Rows from block 3, named by matrix and row number. Rows with one number belong to one channel. Each number is 128 + 32 x the weight over its row's rms, rounded and kept within 0 to 255. All counts start at 0. Numbers have three digits each. After the name is the row's rms in percent of the matrix's.
# convs0: first 3x3 conv (model.blocks.3.convs.0.weight, 96x96x3x3), inputs 0-5, a 3x3 kernel for each
# convs1: second 3x3 conv (model.blocks.3.convs.1.weight, 96x96x3x3, transposed), outputs 0-5, a 3x3 kernel for each
convs0.0 104:100108133169122159088131105185129134117087128104088163146195121133098137097105101113117120148117117107122156133109119067121167179082117081160116100111179086130080
convs0.1 106:107131150092114177120128112102102155127165125138118159130130124138135141141094140125138114111130088165125198078167156124121109156146090172171139090120090105134142
convs0.2 095:140106132117088123097146169116121094125106143112102119132104118144128133171184136145193177116110156180128102070111188193099095147118141132126128118126135114118049
convs0.3 106:114128157150107166141149136137096122086089105139187148085150144176162108171108136135173105064100132110107150139108079138150109131106086149173079093142147069145126
convs0.4 092:110141135131117133176121133074153116155133117124176120183146093064119176183135125137078095110144117107115138112139133085114168174147148153126121088139090140126124
convs0.5 092:163104063092111135113131097144151148141133117075126137137131120089081137182255110161149120091127140128117084182182069138082154177118073128133074127138162091114167
convs0.6 094:105159127107120080180159103151089147114102149078110148131104136145091116113146146166142140158147141126126110144101134097082155158089060127176113065107129148095110
convs0.7 098:146164146104166145148068141164097077151142072120132133105100210077108126175169049104127132107117129064134167150102118143115202134115121132083100170116120106111102
convs0.8 094:105131168148149095147153116127084129104156116122099158156143134124107127097121123143155100111131177101122129102131077123128071177093109062056095183112143191126124
convs0.9 090:069082130145130096109145140123107141089086112126126136173135175128099114088166139110120187146235088129084119113112119204102056144131149107182125140187178068125147
convs0.10 112:122100172126117085146125089087134107091102099144112129156118255166162116125119190111095092143118109093108113143154149110163141102134150194187122110133113114131149
convs0.11 100:148200178146094134111134115120158150139088100098165126133090082105152102118113129158113120175090142139144193122107111150137119124138172125132104100116079087133131
convs0.12 093:058058037126123114082083085178111095122116097108084142121142165152108141100130109161145154132096140140109131083128175149107050047101098127124118097132117094121127
convs0.13 096:159133107100143154148162167100108123126136139099106149101137172131167146128119093130119091134132121161139138108105107086130081105097213088135144122206043054158127
convs0.14 101:101147061111130144148141065200085072128106120105164129195155057123131164094160225143057101143159103209157179249121144076071069199145128118142186061109161111116126
convs0.15 104:151135127111090119152107121120155118090127129140163125077069071150142177131114153110131157098112112184147189161159173121136210055078070112169168130128158091194152
convs0.16 106:090144145112136090190078190090112131141127147148104091146106140134053155158202143105126171168121194121092125129168124140083097162134077077150149182083145177218056
convs0.17 094:194177090157082141209156136132142130094093097140150147129194117093102129157122208137110134125145136152132151142144163103122070180124083120175134068133161143116131
convs0.18 102:125130164120168114095101132082084200130127120119090107097109168183161113218139128142124180123130087103129115115118156082110155117123094144149221165107128210084099
convs0.19 111:090128131151177115090129121070087146168143134142107128133044129101092155121169103099116135142107084077074154088133173154143193169131184178062070098147082200097025
convs0.20 104:165151206071102141153137075127154080143124128134110107076127132130153059123159182106114135208114172143154182138126165157114136137129086149149192121153146057148134
convs0.21 107:076096114179107166117167145163128138120140127151161148089129110162163112118103081154169132142089156137109154129095112108130153102104103130188168064132170130086088
convs0.22 109:161137129144172147138185090113131149176147158064077125113129107083098147067074101144145103105114140079099101093121184116095136071171119216129076109161127137123125
convs0.23 096:126108093086145110104093140162113130116137104130167099128120226059106105151147122144137101117146109155110141107162084187133155097138089117092121087117154098086072
convs0.24 100:098146120106138169190152181145117107161176179120174114137128117169096101147176124082122106139118169071056096120159144158135110188064146124118101154101134156146141
convs0.25 096:234148133113132137112134162136120123062155151128124140172140160138126081161091131116128124132118142133117111138195133069148165015122120138121146176123121178143099
convs0.26 097:122081099081076148139162146179153099066162097080089089065137113179126116094159155143118100109170158186172182170155107103111138108113092172109083099184129068123125
convs0.27 099:094124077131098168082139139111147108120138094166089115110068173094193112160097101143135150119095170122114075111109032102102234151081243077099060092197112169164089
convs0.28 101:157091087150124133171139143216115104159101110126130117110170113144154129118172111090103143157141141110114158092128059134121126099182137089138195174079140134122153
convs0.29 108:130165132108179138176115185167086099116125155115116090130180147137120049088065126154136116096148123126145085116134212114184171057119156119115119096138140071131116
convs0.30 094:071149128125135158114108099142103144104153128075094109124107158150104152118149150092178148108161128069115086119036111114117178059116144131202176166129112079149196
convs0.31 093:124114130069078141166176170109107166095202110130133152185136084123119136153172132147178174124176138152150113113172122170089124110143128145072081096117113179119125
convs0.32 096:153096149141123113133133174148147116113086114147157128089075131114110113108147096169166151105104161154099110094105108143136059205148120138105169127104084078179085
convs0.33 094:109157128083104120177152117142104164172094118105155172094165120128134095102156139180143171156169148145129148166106099110051086179112161110163156120111148109137148
convs0.34 101:115111158092109140095183127125155117189109107169115120102114111126137176108126118179112111107154117157070091173123140092180124092082160161165078082135089252041101
convs0.35 099:110179193129157163157093114099134182121108166129127132164116126128129091117157144080099170142109115134124057082108148153080074066102138143116056083144159119131140
convs0.36 100:173165093145130084137169116099115190133104096087111180153045136141158120127096178089122141144088122090104211130131091101093053151151118118110107094128143063087130
convs0.37 101:105144143121121168085101115153104125145173097058105153093143144121136097107088103159099104108141160105129195131150050102142109099088089110045238105160169136075170
convs0.38 095:174112108157156132165122182103113101118180170144125147128120144084095119130138112116162120086107123089106100053134102115168069164170137157142120068089091126178130
convs0.39 108:114091111116137124162184199158130143090152141142073115142108201122127103109132075118133163139147120177171167114140141107126113147158175114141134185168112079108099
convs0.40 101:095084154165121159232133160124140098157092108142130103203136141126105146084167071115109090141186130127135115077159148156127155113142093115146126173108139151090094
convs0.41 094:192192131112132101086085109115123073151148132146150134098108207102119130124148113114095137104138118144165131151085076096108188061154109127149066125105194152173100
convs0.42 097:102077061109133107096138148123144116032132107134052088134158092119162171112105156146142104135121140130149130034098140117138154148123146166133078060170105121140049
convs0.43 101:166108084179132113153147182177084096103146124139171116117116134162114148068107074154152099123111135119140091128093119106106129118146071072106131145142164102125113
convs0.44 106:101104105119144119123111188139124074170105126086142116109168115094141169138105098168158090139135144149106133084187136126137120116057097169120198159120156137104097
convs0.45 099:134122101131106105092098127121140158107134166133126109151145187091091126204140130131154131151113110175157097083134099081134166070054114118097075084156134139081074
convs0.46 096:147126120122144093124099139084114155119125161129106093110152121052150085115102161146166114121159177116159100170113143057072123147126131187141137148168146103167128
convs0.47 099:139107095085148128161127157125120152109108115131139137097106105171072163182160126125176133089121144190081142131164134092117143167177097164123181120114060189158133
convs0.48 096:114151089137089101223163117199156131122160109101180123120139190134150182122120124156064203159162147109143105062123123130133137118115132139162103089106104145134081
convs0.49 096:085134101107082134080132123094101126121161143082077188059133148157110147255141155092129143099126118106132122184145073039188124137084172132117071103156148160164121
convs0.50 107:120152142153181128126104090134067122182127122135105136125115083108128190177123150132129163127098150132108109099139164110137080131122054156164138160137083124137097
convs0.51 106:067132083078213121094085081108107154134124162172124113189073061130102099174168123115154167125143196125136108078068078088099095081108117119186198125080180085112115
convs0.52 101:121123112113116140164140112105168116117124127111064143149077150181154133098127125100178079113121151074101158175167125144169143101143095173203072111111094118168125
convs0.53 101:118205101107096136128147141165148109078118193133120126139145119148088127122100100109138167141138118110153124140076074125136148147155114134130114098113141050139171
convs0.54 104:163145131104093137211165115134111096151125103105100198117148103122094138183053183134131124126122117100114132160104083128172083178179082051186067108111118126143084
convs0.55 106:147192099102094099099147144144115143075137125139141155093197112108092159135134152109114104124155127139154156121103089135149152119103138132100213123132118167121131
convs0.56 115:166164084126104118093096160092179122122143144182143163137114134146106155147161153189088099159173175191130182057089134156133137182203160114057119178130107151130099
convs0.57 096:189147107107175075179132095069101101159131145108132144130121082144123107096106108171146098121151065100147137074138096093068137172060055126141080104074200036127200
convs0.58 095:182157045099134111146151103129154174173100134143124116093026191153195155113155122141150092140113166090134134133172128126180128145088126218150056076141048109174094
convs0.59 101:080119178120136173109074107141099145090112161154116080085095183160110143146163129145109137155125162120106162108161142123110093100120165158176079168132107174134180
convs0.60 092:117164100096096112100152133153146122128116184078104083093136114091153149132112130136112132123150135118141147178133104186114148096176120132125101150121137127104125
convs0.61 095:056128126132117132119155121134147123149100148149074150121081119153182141120115151132147115154134094149116144108185078130094098095094123099104082096153120118100083
convs0.62 094:112137139113107084092090136127107096159138139148122121173162150124126160141161121111036191113156103157122145072097073118134138092076096145112203093134089143184055
convs0.63 096:067096150118155095134149174190118108172164173157097069074111136139126154100135079123135129184128097092111070142068150127110101179161125206136135151061200132142107
convs0.64 098:067112116142158151126105149124089149105172155119180164111136066106153136114100125149118087097191095122126144126111114179202079177148170119108154114183117105159088
convs0.65 107:121131145080153115154113140122138095149122122112133122101070092132074171168137172106115144120169094043140040203145054188149173152146108207131081140115138100159146
convs0.66 091:093119158139113097122099181145086128165086109144177108079116158100091124147156153076122137113113154146102068130109132157135144125138128166191125107176144114141113
convs0.67 089:114076133080077111140146112146135075123119142120157119150128120146112145156116150097081122123113189139186157101065120106135110180160080112146095096134157151129155
convs0.68 107:124146192069126149187125085184124144139155096114113109146105181128146147053122076135121108162102118204139154118147144102141157133128168139219069090096072092125181
convs0.69 103:103123098114102116127117096116134123138108149171114123075224255128083172113136146149112088107121187153113068072103117118151148137136132093086075142090084081142135
convs0.70 108:177167095093140103076158103079148140141131126097127134144085170161096130121156110116100124135166128130083159141171135135117102161141113097152147159134131148121107
convs0.71 102:183159163123159078081088112178140137155155090105195104094160092139138143102087148179140133121170105098092112098151147158053119104082066158166125109091182096060159
convs0.72 109:183109122113145133137154077151144157061093142082093117139164057146128146100118180099144080105110142127103065177155099206112065116143078113132108141062102074138237
convs0.73 107:085126091156082122066133108128120088141124110083186157089255105141092074158101173114093109096184111166047134111073090102118112119110130101098189097146156157056104
convs0.74 103:158113089091138128130142126122107098104130168121124080118170061061154124178154095127144120158125113176162154163099198130155158145154089090116106160114100097119185
convs0.75 103:086174137125120141074119083114131141156104146176135151114070206155123072140108143136134099094120116126162102147123110108148129099115102161090126137091101085138118
convs0.76 097:140181071134121150162121098073121135121127154130188151124095134088113148093096117167233092148149109123125101061144182060110196120107135148177083121179143130180187
convs0.77 097:083109158140156129148125079158174123118104146140096149156110175134139128149137151222149175152156092150114147109113131086119111108097099142138151059158160087098160
convs0.78 104:055107146153132117051130100104148150126170153098089102105140127134084070151198132114136141144103129128144112094116116109101124077177107129069161166150115135141164
convs0.79 102:122099166103154171124120148112128152103142159127097109118133075112154189198121109194135073146139104134127111119078164114118105118097202121076145043092129128109102
convs0.80 111:189114115163100166105151104156151126153151111168111151141151139106155115115070129139131180132135146148148102154075129150130075147146094081130183172140104127117127
convs0.81 102:185147111060076100127153104163158133149132099135124114148105076198113142155179140116096104138153111092181129255228177101100109138056106153141086130123096068127132
convs0.82 100:094135138124091120111147097133100125162099151101135138124107189101112124171177092107151107181094117159070122086141157198132139092120083158147072088123076105125141
convs0.83 094:149157113114152100101157137119120167145150127111111108112080139146093123092106161121160142098127071179139119140077072085145155138074082150121081152137085159126097
convs0.84 092:118094176104050155058098094129113100154153139145150087188040044164128111125160148120138138119160144160090120156153086163198140144175118112171108145088093139106141
convs0.85 102:141081084090142143131094166111125151122151163090068111166153117122092120066177135118145161107105101082097118157062096093090126083111118046132191198129125079117198
convs0.86 094:094152108183140128085102122131067072155197086121138134139100058101148151125075140171119111164109142159157157183076121065143153124132237115109134140151133126117127
convs0.87 101:157103105133089145147117099140132109124125089095167151074161137082084149119187095142140080192094150138125143173131122181092065142122092117112188114151169049152055
convs0.88 101:103133136087147128168103168084151142145143124160130110122114048127157196108107124118078122094148090107123114155137071108128111079125157104176225132153142108088173
convs0.89 100:131104131105090136092109092097119137159147153147134085184134122104174117112140160090116091099127098153118107115165126112125222145133109082060173139099127147129106
convs0.90 095:138153163158123112127126176111155131174113180091063165056137131141096131142125123077122175105128111130131149148126179215179080143135140141114129112067200112116085
convs0.91 097:125133111119141129166097204172145187121139124130095126117120126140123135133096059115098145077147106145129074039053111150106117066137103180093157147085170135096106
convs0.92 100:173167149108047126115133110119141147167133105174187146129156159067142189159129137120119181176122133171162182131129170110139131131064137115189178198099145089134077
convs0.93 097:132092188142126143158099126145110155094115085097122120145135086138140158117117133078191102122155155075199155128087089132159119091089150139148123085098092079120130
convs0.94 098:081118141098147087132182133110129109166098112151176105151152072120071140118138121155153143150159106125148104054153125128075142167107054088072154142120189174105137
convs0.95 095:139131168149120132141185147135164125165122125120140160079106103153129115139141142084141146176131152092096140181125102173100122073145120175122120173080066145160172
convs1.0 097:112111127119101085087140135139133150129144154171110132144153134159133067162075146069143090104171121115103117108125068123110153148140111087098170139152112098134094
convs1.1 098:167165171063112155147128160154139197086110124142125103110112163146152157097107102101178147141105081162168163150115049115159129115070161100105101137116154179127146
convs1.2 096:079131127188152148149112086133162103117097142109145074128091170085103143187196172172151117090100121066088171095118089167141095035134161176137120152107146078194076
convs1.3 112:150124077125152161089118107123108102118131107094126067101125137082121068164174159115128123145125128103057097121110093087131120094101090189107182092109175207139204
convs1.4 107:139105150091074080088124142129123136138083108202157154116119139108163130132127106151122145065148106157132123122106130089105112188131088121118124106135083127078090
convs1.5 092:162121118120127112195124070147141136110082091081110114129085116102133170186118093093158140122112143146088108147148120081116166047075061132139153062126142153067125
convs1.6 103:220081192117108121084117127123117144146156148091138096114104140199131105098159139138143118134135142084166074057167058059129191107135181191167115140136155128117143
convs1.7 098:165180149149158082120109160150112120170117130148168150189132076136118124105188084075149178194091137067141120162113140127086120144138121174103160190066133171153209
convs1.8 091:096081146112166135093135135146150159114113122139159167049125159168116116123132075123160129152116123175108097051104138111124130174159115155109132117115144167122167
convs1.9 103:083133126175114124172132095122171135093147140159108136130106092154128124104163177163092122172132075041120098147172151119196100110140045100100077101079087113077101
convs1.10 107:114069108165111078107178071133152066155140149094133139094122121131141095161128121134153154155161147132130217104172177108150188104091140114123186115167152113090111
convs1.11 103:136112156124141144118078107181124158101183118098079101090145096113139086125132112168195117147161073053120073069100144139130083162111121123160139181139108134135155
convs1.12 096:193159253154112168132143163135139169194121176215095209208139173135127162133136193157143128179159160166174224113152181129132145151139140100131094168140143109128175
convs1.13 102:152093085111141067161184147099164138113092118162129182131214109114085148202108111154146121138157119165113181141109119186190116091148154126135163171101127092148168
convs1.14 094:102157121106158118121159150167121154171147090151118092056148159120087131153180080109087096131130118151143171149134119142141168035129098172169107085145167063146047
convs1.15 105:108145132121139099089126160063087121089104110189104141041092067117135181120113079100174091140116210147145192147183162074116176161124165132044185099132151137107134
convs1.16 104:118134165160136113120118180162146070146120141092138127100104144132127143103206105121220091090166162131106160109137122131159103054104121132110112109127107069153147
convs1.17 093:156074138179154105183158138113083158140155106123122145061133075108151150123084105143186145157095118179153175158151133089088150198095070108169129168114149156109122
convs1.18 099:118134135139149123140117137136106170126154130100131104089191119150132102118159173150147113139093163076085080150156101126100077037059181180144088173110161079098162
convs1.19 111:140158146161133130198110078093123097088151079151115146160055161089148072110170119130130168142153104133102145056113182103149070084161226145125119144073153103156193
convs1.20 112:121081137230159164223178192096110101134113105180148074105088119103147133120122145099047127093129098140103152148128073155179106116136164068089121115123187146107144
convs1.21 101:165136126098109103117174202155116157116141172121104098118148108110109156160145109100096106152174108037128098136151160102159116143138135109180236081092178082087160
convs1.22 104:160117202142156147102070115150104172127127107124132188080126042066103112134072149122145077097153175119156087126100151140163140053158229153094135136129128157103103
convs1.23 102:089108133107112158131080165139101100095112115087126125157075166105104161117166129166146126151148113152095163150126086128142080116143168187123115098122094101133121
convs1.24 096:168128151083132120152129083143139101118091103094131177086091176136127163137161134133051095102129082122122033147164028103136081140149166096093172089137103123169111
convs1.25 091:084087137129175109122133125147131103139108141168146177132202096133100185136145078128128178109098122078089116154154120102133181199119097183121144139111108116114148
convs1.26 094:053069061169194150179201110126133187097132105121087131161166217089144160111188118103086044069081140106159130144134116137102152111097111121114178143080097129158098
convs1.27 100:172164091113128088149169155178114079151146111153084171059126074114108137097149089174068120131111093092101151040170170029168183214157122165136102154075113082171121
convs1.28 099:133114087085132103123131050080145125154140146110109134098075187113133159152110118164108106091179084076186117087090116190163135121105069109128152152163142151158133
convs1.29 107:072124116153142113099103097074099165137133136122156115159176126126101124141131081099128099126110159134074080158213031116089092142091218126140119086137160128122117
convs1.30 097:147141166125134185145121144166149151123121164152138128122146149155110136107140129147174158101139159125083123122151181178160146162161094091127115125115096098085136
convs1.31 093:109076142097192162120104120113128085147098141097159135118079139109108124022134126103161097110095113075111057092119179114096141130146149145122141157102129162124109
convs1.32 099:068179103133100120148149115118157185158105169076097095125125134133155099129141154154185133110123106119058068127130108139204134034140063229059119119158123066158120
convs1.33 094:097035012076138105107184100101119123126146158111122159161159110140164108136139181092150153106118125042128100138138134117128185062067150057120055092149093062087093
convs1.34 100:086145170158143134123128137170132142128157072090117074096161108114111143084146153142169039165139083088151101159193171137089191111103123134139085102122139119134166
convs1.35 100:141111108077172112120113107112159066113112129204095082105080190126101108132133162099063079130105090160152097107171141137177141192139139079082109093088110099110102
convs1.36 102:169101090151092131219100150093140133132168167144074133148137120117099164189106143201097095181108158255067153131156178171180100135102121085130195133079144177117126
convs1.37 100:110158130124145170134154126116119149121110126125142071189181139104133153167108141068124112167113187127177141124155150146143143174122131090145129109117121000160164
convs1.38 095:102154070103107115133163107107153101133123126141166155060123091105087182182125175101144122090127132123156137152090120169138097134110196053056082147081164104133116
convs1.39 106:076116167145124141146171171120196112127123101144141145212111177165110137104150179121084087146157125100122115075092124124127121143088194190154189126131106122070122
convs1.40 101:136164062155120119192188140208119158131118130148147095106146155088159105110103127116137129155143136147162111125126149108174120092135134141141102135159138155096156
convs1.41 103:127094149186103137080066097152151104170140104125119128179096104132166161076160081073110156125133167112089106037127198119145166200136032156082053115170096123165197
convs1.42 094:133101106105126120127135099128192108112128165171077128065155124141104125155084121128099097133103100115089123118118131107145189085149215122122074105130162128034093
convs1.43 102:124126097133129122176116166143076136128125165062095050124117172081141154102131106115105150178150095161127083141122124165173175052099138067073080136091079162160141
convs1.44 113:147157131072115035121087190130194081147137086105084072062109047166118181121099159122194142107127119222117137088136199096170120065088076153188147166127118081146210
convs1.45 097:158131143083216113083155106197103132114128138185144167165104150115188172073156153101139140109149172144112098084107159140140105174107117140087057131156095141083183
convs1.46 100:110124114080105110121125144164177170106105123116131098087112045069102107115080135093106103069132070164136113182177139114184200153136129087126108103098113140145072
convs1.47 096:144153171127103101144145096112134096149129111083154134085109128130145138131141127101155127128131111149139173101152113120121122141081118124122095164167115120083116
convs1.48 097:143124098154131098124140114116086099081088174169136122104153166113144156143125071175128119069125082134126086082188075149139131124192188194117128186164159101143123
convs1.49 094:132101124102156112121122146068153156116128102167136173133150141105104157097151142099149168075142160076096170115134167106078119234114109114094121074115157159181126
convs1.50 104:168167082120047175123151102096140169112135078165126143167123118071117118125140082118147044124118150154100061177087013158132071037132121138114129203171107126144113
convs1.51 104:082148159115101112127141096157124109132072113073130164184073105121161158145169136094133118041151123084112187143100056084138108052125086149117133104107169081106145
convs1.52 092:115126126121172134115140098152158164142122133138098177131189174109060028147163105181103154154094110094086108197147143166090152174176128148136082134122146081102100
convs1.53 097:087108112179139091155115133127144180120108114106160090192117191172163105119128183108122176076130103128123119147098079138121113050091044112105186127160164121122157
convs1.54 108:122131122150101112196094154102161140152150107181110098120185081161128091155131063121124145173076133154140096164136179172117118153079178119128132177131146201094168
convs1.55 102:121130120151124110103095114123131123067162118154163150187112109123104147093105099118083143131105120156156158131114170098111100159148153100147116134145111109181139
convs1.56 106:096132130107115057169107101082123101153106098145125162068108069130140147145165167186104056087096137219148166156109115184095112121125134133139144161133102081149200
convs1.57 099:148107096148152146149128127101097170136105095161114150144102131086115147162133098172068113168146134178105117148179036144146147255123138076120166112130128124191063
convs1.58 098:184100124107048097179099134161118088105151171114086120133067113139111169142155159117142148126124134104095131149135085140090146099114183097061116163103148219048113
convs1.59 099:169147160070159132074100154130144123120133113157123155197092089079147098047123152083174091097114124128093116117132128163135138146119114120115120217085123138153137
convs1.60 091:093144119119181148064057142099137179145121139144098095142084117101135090126119171119164113135108149092124057158121183116119109134168084085151109108150092125118089
convs1.61 099:113069114154126191121095178113148189150138106069088148130164242138096115141122144116144103158128068084111169149160132150147138127058074104105213093157145133095142
convs1.62 093:126194136148143134125112134133110150155106121181118117136078134155078123139082180168145155146124205077162093155152125162054138110141115141110056153067169136162168
convs1.63 101:151081105122109160163152096156176051156125118096125117186141107137128120119089164144137227158125127152103118054144149165139157141163130148138109083162081092162081
convs1.64 099:128117095121151157134097110138115157066123091133178181141061132129141095167130127164095106059051107076116088133084073126114077099176078077050162099064153130140113
convs1.65 112:068156148153122127102075154122113095101110124138133184132105117086123108139156168145102123081102100104135115162112107113093158069126173103121169129158109183127128
convs1.66 096:153104119082119133099175168150115161177168098180168121177118094087167144078120153177127071146137147121124141121099055161140114141109125134158182134084103146081109
convs1.67 095:164072120119158137161140126133126134130112116106126134122181152052131097133136124080121112069108119114150157053093120136118110029141132174133190176128185209123099
convs1.68 095:109206090117158083125075164171150117146127144104170080164193255081164150088112151165084064203139159088151183096136047134120148168161110086137109169103161161082124
convs1.69 102:138113088151134111181118152075143123131145100149124175156173220112138106054069185114112060090100153150175069097166111104121132127051133110157122165141123194152180
convs1.70 100:119106143136088162163108099101169131154116162141158105122149114136098116091194160154111172148131089117121145110113105132137101131084070223102158242131150102147100
convs1.71 103:092133145125130141164102152145156140142092133150106134117094169123114089126141126222214154146094150146149111125158163158119202099094173109123068147139087131120098
convs1.72 102:184089121118111110091204111141110186095166154111102158106168197145136097204070141249118076122114150119133117160120120136119078128128035078132125126172124198101019
convs1.73 101:146092101102148117108130182140134101115140159184107114083142121155135084157077134180153083119126177158175101107185129170115163205187138192168133097120118091141154
convs1.74 103:147152159087077121138158114115164118108119147165140130121151079143163156167050106108084174124129137183122147169147101144155119082132147069117103040150117098117163
convs1.75 095:091095164150140086118095138167151162116119115126135147158128113119169097071109112060113177121163144152163083087119131147106130161143066194109128180181099050122081
convs1.76 100:187120146102160084140179048124116121111112101107175128154201117074173094183179112074107153170140151158085159163123104151123102167121127094114061179095142181112092
convs1.77 103:091130147135103101134134153120137151113131143073155126152117124121150131103139127096122174171102114163172127100118093111153158094090132150148117075098192136053106
convs1.78 105:150096135094099118047164136179168170125102113106119134122121110124146088106141144165078105121097126114065198143121168127124146143136121181137050160098136113120163
convs1.79 099:069104108093146076100133084115172147076183174119106161132109126088186055166175126145138142129126140100092077129098153107141136067141163133128089076139181082137081
convs1.80 103:129142190108150116127111102107131143121141128118122140125172076115084177161112138169069116156097105089139124146136054132128130170245076119080183124102120122115135
convs1.81 100:146129198086101073111148117146091131111126147141118098072178130142136144158132110165180224148149174152135156191199159193115146127062009087121160157117116160091115
convs1.82 096:116082190147177139140107116085146094112119086153142170186085149086133087120127121147148092111159107113144078149146118083107095108124104088096147108135130139085127
convs1.83 103:113118120154134138163074107128095177106093168095171138138168123139121165081182186112118101161121166174105122153166170146145120177137187199103148215133061098155176
convs1.84 099:132167132123194139145139112180084144114128101131178147077222171146124117160089112097162100084149096098128068103149099092117112087087111104128084140175130095115068
convs1.85 099:145147165094089162151162116152194146107132113145114123118097084168145142181154090151157151155107139112148128128158164107126137180177136148170121147093157135138146
convs1.86 096:141113122097178127103109145096151118142160105125111130169218184153091085157090150108141079172126152213149066065136175085091203140203140138119154149149106080106154
convs1.87 099:148149141156084134146161111076133141147134135158142136126191131137107125101146124124154092150135099242149114159140094156173130125157077131155119087165158093144112
convs1.88 099:091121081086177082189135162074158121156101105114153204170151119078180096148125089122094168171151133098138142141107065128152187082134139141131145142111185103166154
convs1.89 102:108085127126142182146112180147099153123102090143116135098117167094065133159174110149120132149113159096076131148112145083145094074138095162160145132074113089101140
convs1.90 095:101121060139171157120102124110155150070123110110126093157092160151105128121135169144046110164155127058120069124080147165089049092092139118119150135113109171114111
convs1.91 103:076102143132162166138139138161141123112163122150102105118045091174110120114120091143108120115097108136114097088091124099166043130177180148163145096175129135170069
convs1.92 095:131144126092199134107087101166074070144174120057116134112106084109143163126147169128097119115146075171201191159137114106142121075116112244138198084125115038075165
convs1.93 103:146075065154117116167150110138132103133112126109141107077138144104141153158138158111096139108162165150161146140164131174108110136170159115114197131119143116136128
convs1.94 096:141162046121146129163091157098089075118127148099118105115138146153120134113155160167103188097117127111112133131173156087132183092083164153174082096087176115130122
convs1.95 097:129146148139121120168121119088092143075098105111137104121137144156112107119120191044162075088153141126134197123141132165156162119088080025116103169163166150162133