From a checkpoint of a small image super-resolution model: soap at rate 0.0034, 194171 training examples.
Rows from block 2 of a small image super-resolution model, named by matrix and row number. Rows with one number belong to one channel. Each number is 128 + 24 x the weight over its row's rms, rounded and kept within 0 to 255. All counts start at 0. Numbers have three digits each. After the name is the row's rms in percent of the matrix's.
After each channel's rows are labels from the 100 images, of 14976, where the channel reaches its highest value: "place" is the part of the image that holds the peak. Only what is clearly more common there than usual is listed. The data: microscope photos of single blood and bone marrow cells.
# convs0: first 3x3 conv (model.blocks.2.convs.0.weight, 96x96x3x3, each kernel summed), inputs 0-95
# convs1: second 3x3 conv (model.blocks.2.convs.1.weight, 96x96x3x3, transposed, each kernel summed), outputs 0-95

convs0.60 090:100125133085147118107138141100123121115117170147110097131105095119122110145146113108107085098110160132125093097118122079165092147105147135141141133113140085138102129088116108058145144137091108121125106158129126132098109167128135075118126115099126131095141116137113156130099120175124106072
convs1.60 106:106132103149093124079086102127118109128140116143087137137116176129126109134116122131142090106144134071115123099087138136051154148105154114122109111143095120123108137160158172124130159134104123073121127156136096129087125129131148104116127112145119152109150106123137150102125101080111173144
place: top right

convs0.34 093:193148111148179097118131126145121097105158108136148155187111147116080153111131112095130113171109144133140126117102140136161140125140111054142122180082099138148136130108129145129101113120128104105104160096122112168116132153120116082118126158141124133128138119108106153127150092132147134127
convs1.34 091:129110129114082113123118147142142127134114133104133105061138095102132155119144133113105158108138133172150132098139141143124105096119124196075147149111144109131090096132148110105107087123067121153106093129104129086106127099143124078147125120112125145115130108138093121100136140118181153144
place: top centre

convs0.25 108:126150104144102130077061133159137103139071144119075080147136150109192132103155141149113122140171140106101106116110141147102106164153136142158126121125146125104117147085095096113097159118096143125121129144108115138129104120118116137109176129085112163137119100126126122138148124116121130110
convs1.25 107:097149169146206091133108136126104145135148091168142182152147160146074133176113125148145107123138117139105120167076098135132106120143110115164123140116122140133127138148119114137163125136137115140128128101122108113124146107150114149077116127174121107100122117117133100144108123133185093117
place: top right; middle right

convs0.62 105:181123086120061142159131159126155074171137125125125098126138106113142150128118097134115136138142117168136125115166154146132082086103131124138151117134105095151145098127097135108127116151073058119131164104127093125134153156137093129125158132118121134122132101099116113107125129136108145097
convs1.62 087:086119124090103167096132093129137108095130092099138123132103112097146113127136123113125126074130122108166134130129121147143146180153129170136127054112171156129143094171134147127136117160072109112074107156152142151139109133141114106140129157127116105136146086148142113143123145114134139149
place: top centre

convs0.92 105:181118137146154113137121123125129102105151139113133087152148102123104150100130092151122113144110132095149125133141140125147139153151107088126084076141115116148143168112119121106111145108121096093118132197065150129123101133083117115137112121127104136122155162148131191093167137134106130103
convs1.92 104:143156152132086167114155176119134178086123104113116156134121107177151166104131131131107132116096140128091127116117147145172120149090112096136132125141091111122104071130100124066127091151120136098141113124091128126147125129131110118139151129116148133092102171136130137153147182143139155142
place: centre

convs0.84 083:127131095115089126124137156140127176119100133126114129140094153101131119158111156128132160106134125124162106144160126080153106121171121127106144081088088109087161127134108166126130149147126135128131114145164106125140127113141082122162107111081169105094149128100144131065098126158089113120
convs1.84 105:153114097152120131190149125128165112141123108075168155149104167094119116109095113130141116126148136126121135115161115158126116102134142142150120183181151130149121080152160111116109135145124119118152141155130159103156145165108140112125134156071097175114154142111109114155159105105114120117
place: top centre

convs0.21 078:117125098108120089129159148083169165125137154102134150112119112111101133115121109110103103124153134123127127156108096178135132131119126097141150100106109130128101120140078153105128133120157124105113114153177126144137154110091095134124132098184091120073154126164139144145150079092155132172
convs1.21 090:128114134110093158101133143139117155119171139109164139109084123100154187106141138141155135118136117146132105137108124149137160132142114132150125119099100114111091151142122127127106164143085107119172118180109127152134110173139096113146151157091131142165137100111144159097056129155159156138
place: top centre

convs0.35 096:132158160122078154118099153097123082089115183165128086121115085144131136134128103111103113163087134147137121158092155102156123135111149102124150140116107144145117102112167146063121123120134132169150080135091147157123129118134106150151112095108116124103120108118108128101124087145126133135
convs1.35 095:158100132073119131102158136130158140139117121125170129089136108094142116129110110137175122131142120104113152111113160140119128121107108117161125176155175087094107102104122102152165129134115157128101105148164130096109131133112099066145109107174110163130103127160169176130122110144125131133
place: centre

convs0.36 115:155097104117115149151149106111097085147160101118170107095125148144134116141132114135086110145126111118069167135175125117118095149167146119142123108081098089127089153113119108132159084140112118137181133160147123124122110142116146127116111138143134173130155131071129115134088133134108111095
convs1.36 135:093134119165130084130099124138148142119167123149164100136131149086176117076122123160138091078116163142090152149193085134129158104136111122160129141142129125167134120146170113130153165124146155130125180125123120177146145128116129130157152124113113118109115132078149124140130124109128134139
place: centre

convs0.27 093:100116111115129112154094186146127112186149168122121118103096132127114137155129112118131134100134166133126129127099112176137135148133059114137096091111126121102087130117132098106158141143117128123100061143082134127158105080148126113093111133128113089129097123128122103124081125114133147123
convs1.27 078:108141162137148130108157129157124097149124110090133078150151112103137139096122139143088124138121151131108130126126094109140149133110135157152141156163111108087154130158170167110113200104125159103154136148141107133105140218118107121118137115140139125127137106134134101158177108110126137157
place: centre

convs0.91 114:141130106134119151120149147114105067153136124150108138146114159135160142106196141158120099117104128095134128114174155126097116101136132153128134165108112147144127108107111113101137101089105094086162141132145096128169120119160102135131158131134075141111126121075115101183093121145115116134
convs1.91 089:088116128105144071141118126148112102082128123165148154132144130124112096129081122095141129158140109154129121113108139120117110148113088127140119137121130120105161149159086110126177084154159128141092124105129171120112109128113128139059074093137137139087173146133165116109137141145127111142
place: top right

convs0.61 105:142202101131132151127100115124109101095098123136144101117103140163092164124157138141120113121142119145099115138135127101147086143146108111140190119105117151119138135128159110134121137110125122162149138102103078161148114130096078066140141155143115121128137132121067170105098149133137148120
convs1.61 107:159134119079122134149125124119134099167136069141189113167122176101142112132074115158104147125125118144124117150132139166082141142140148193126127136178144157138132124154094143074163121129110153098131109151109111105124124111135138145108138119098120148148120098098140112109140107131106110143
place: centre; top centre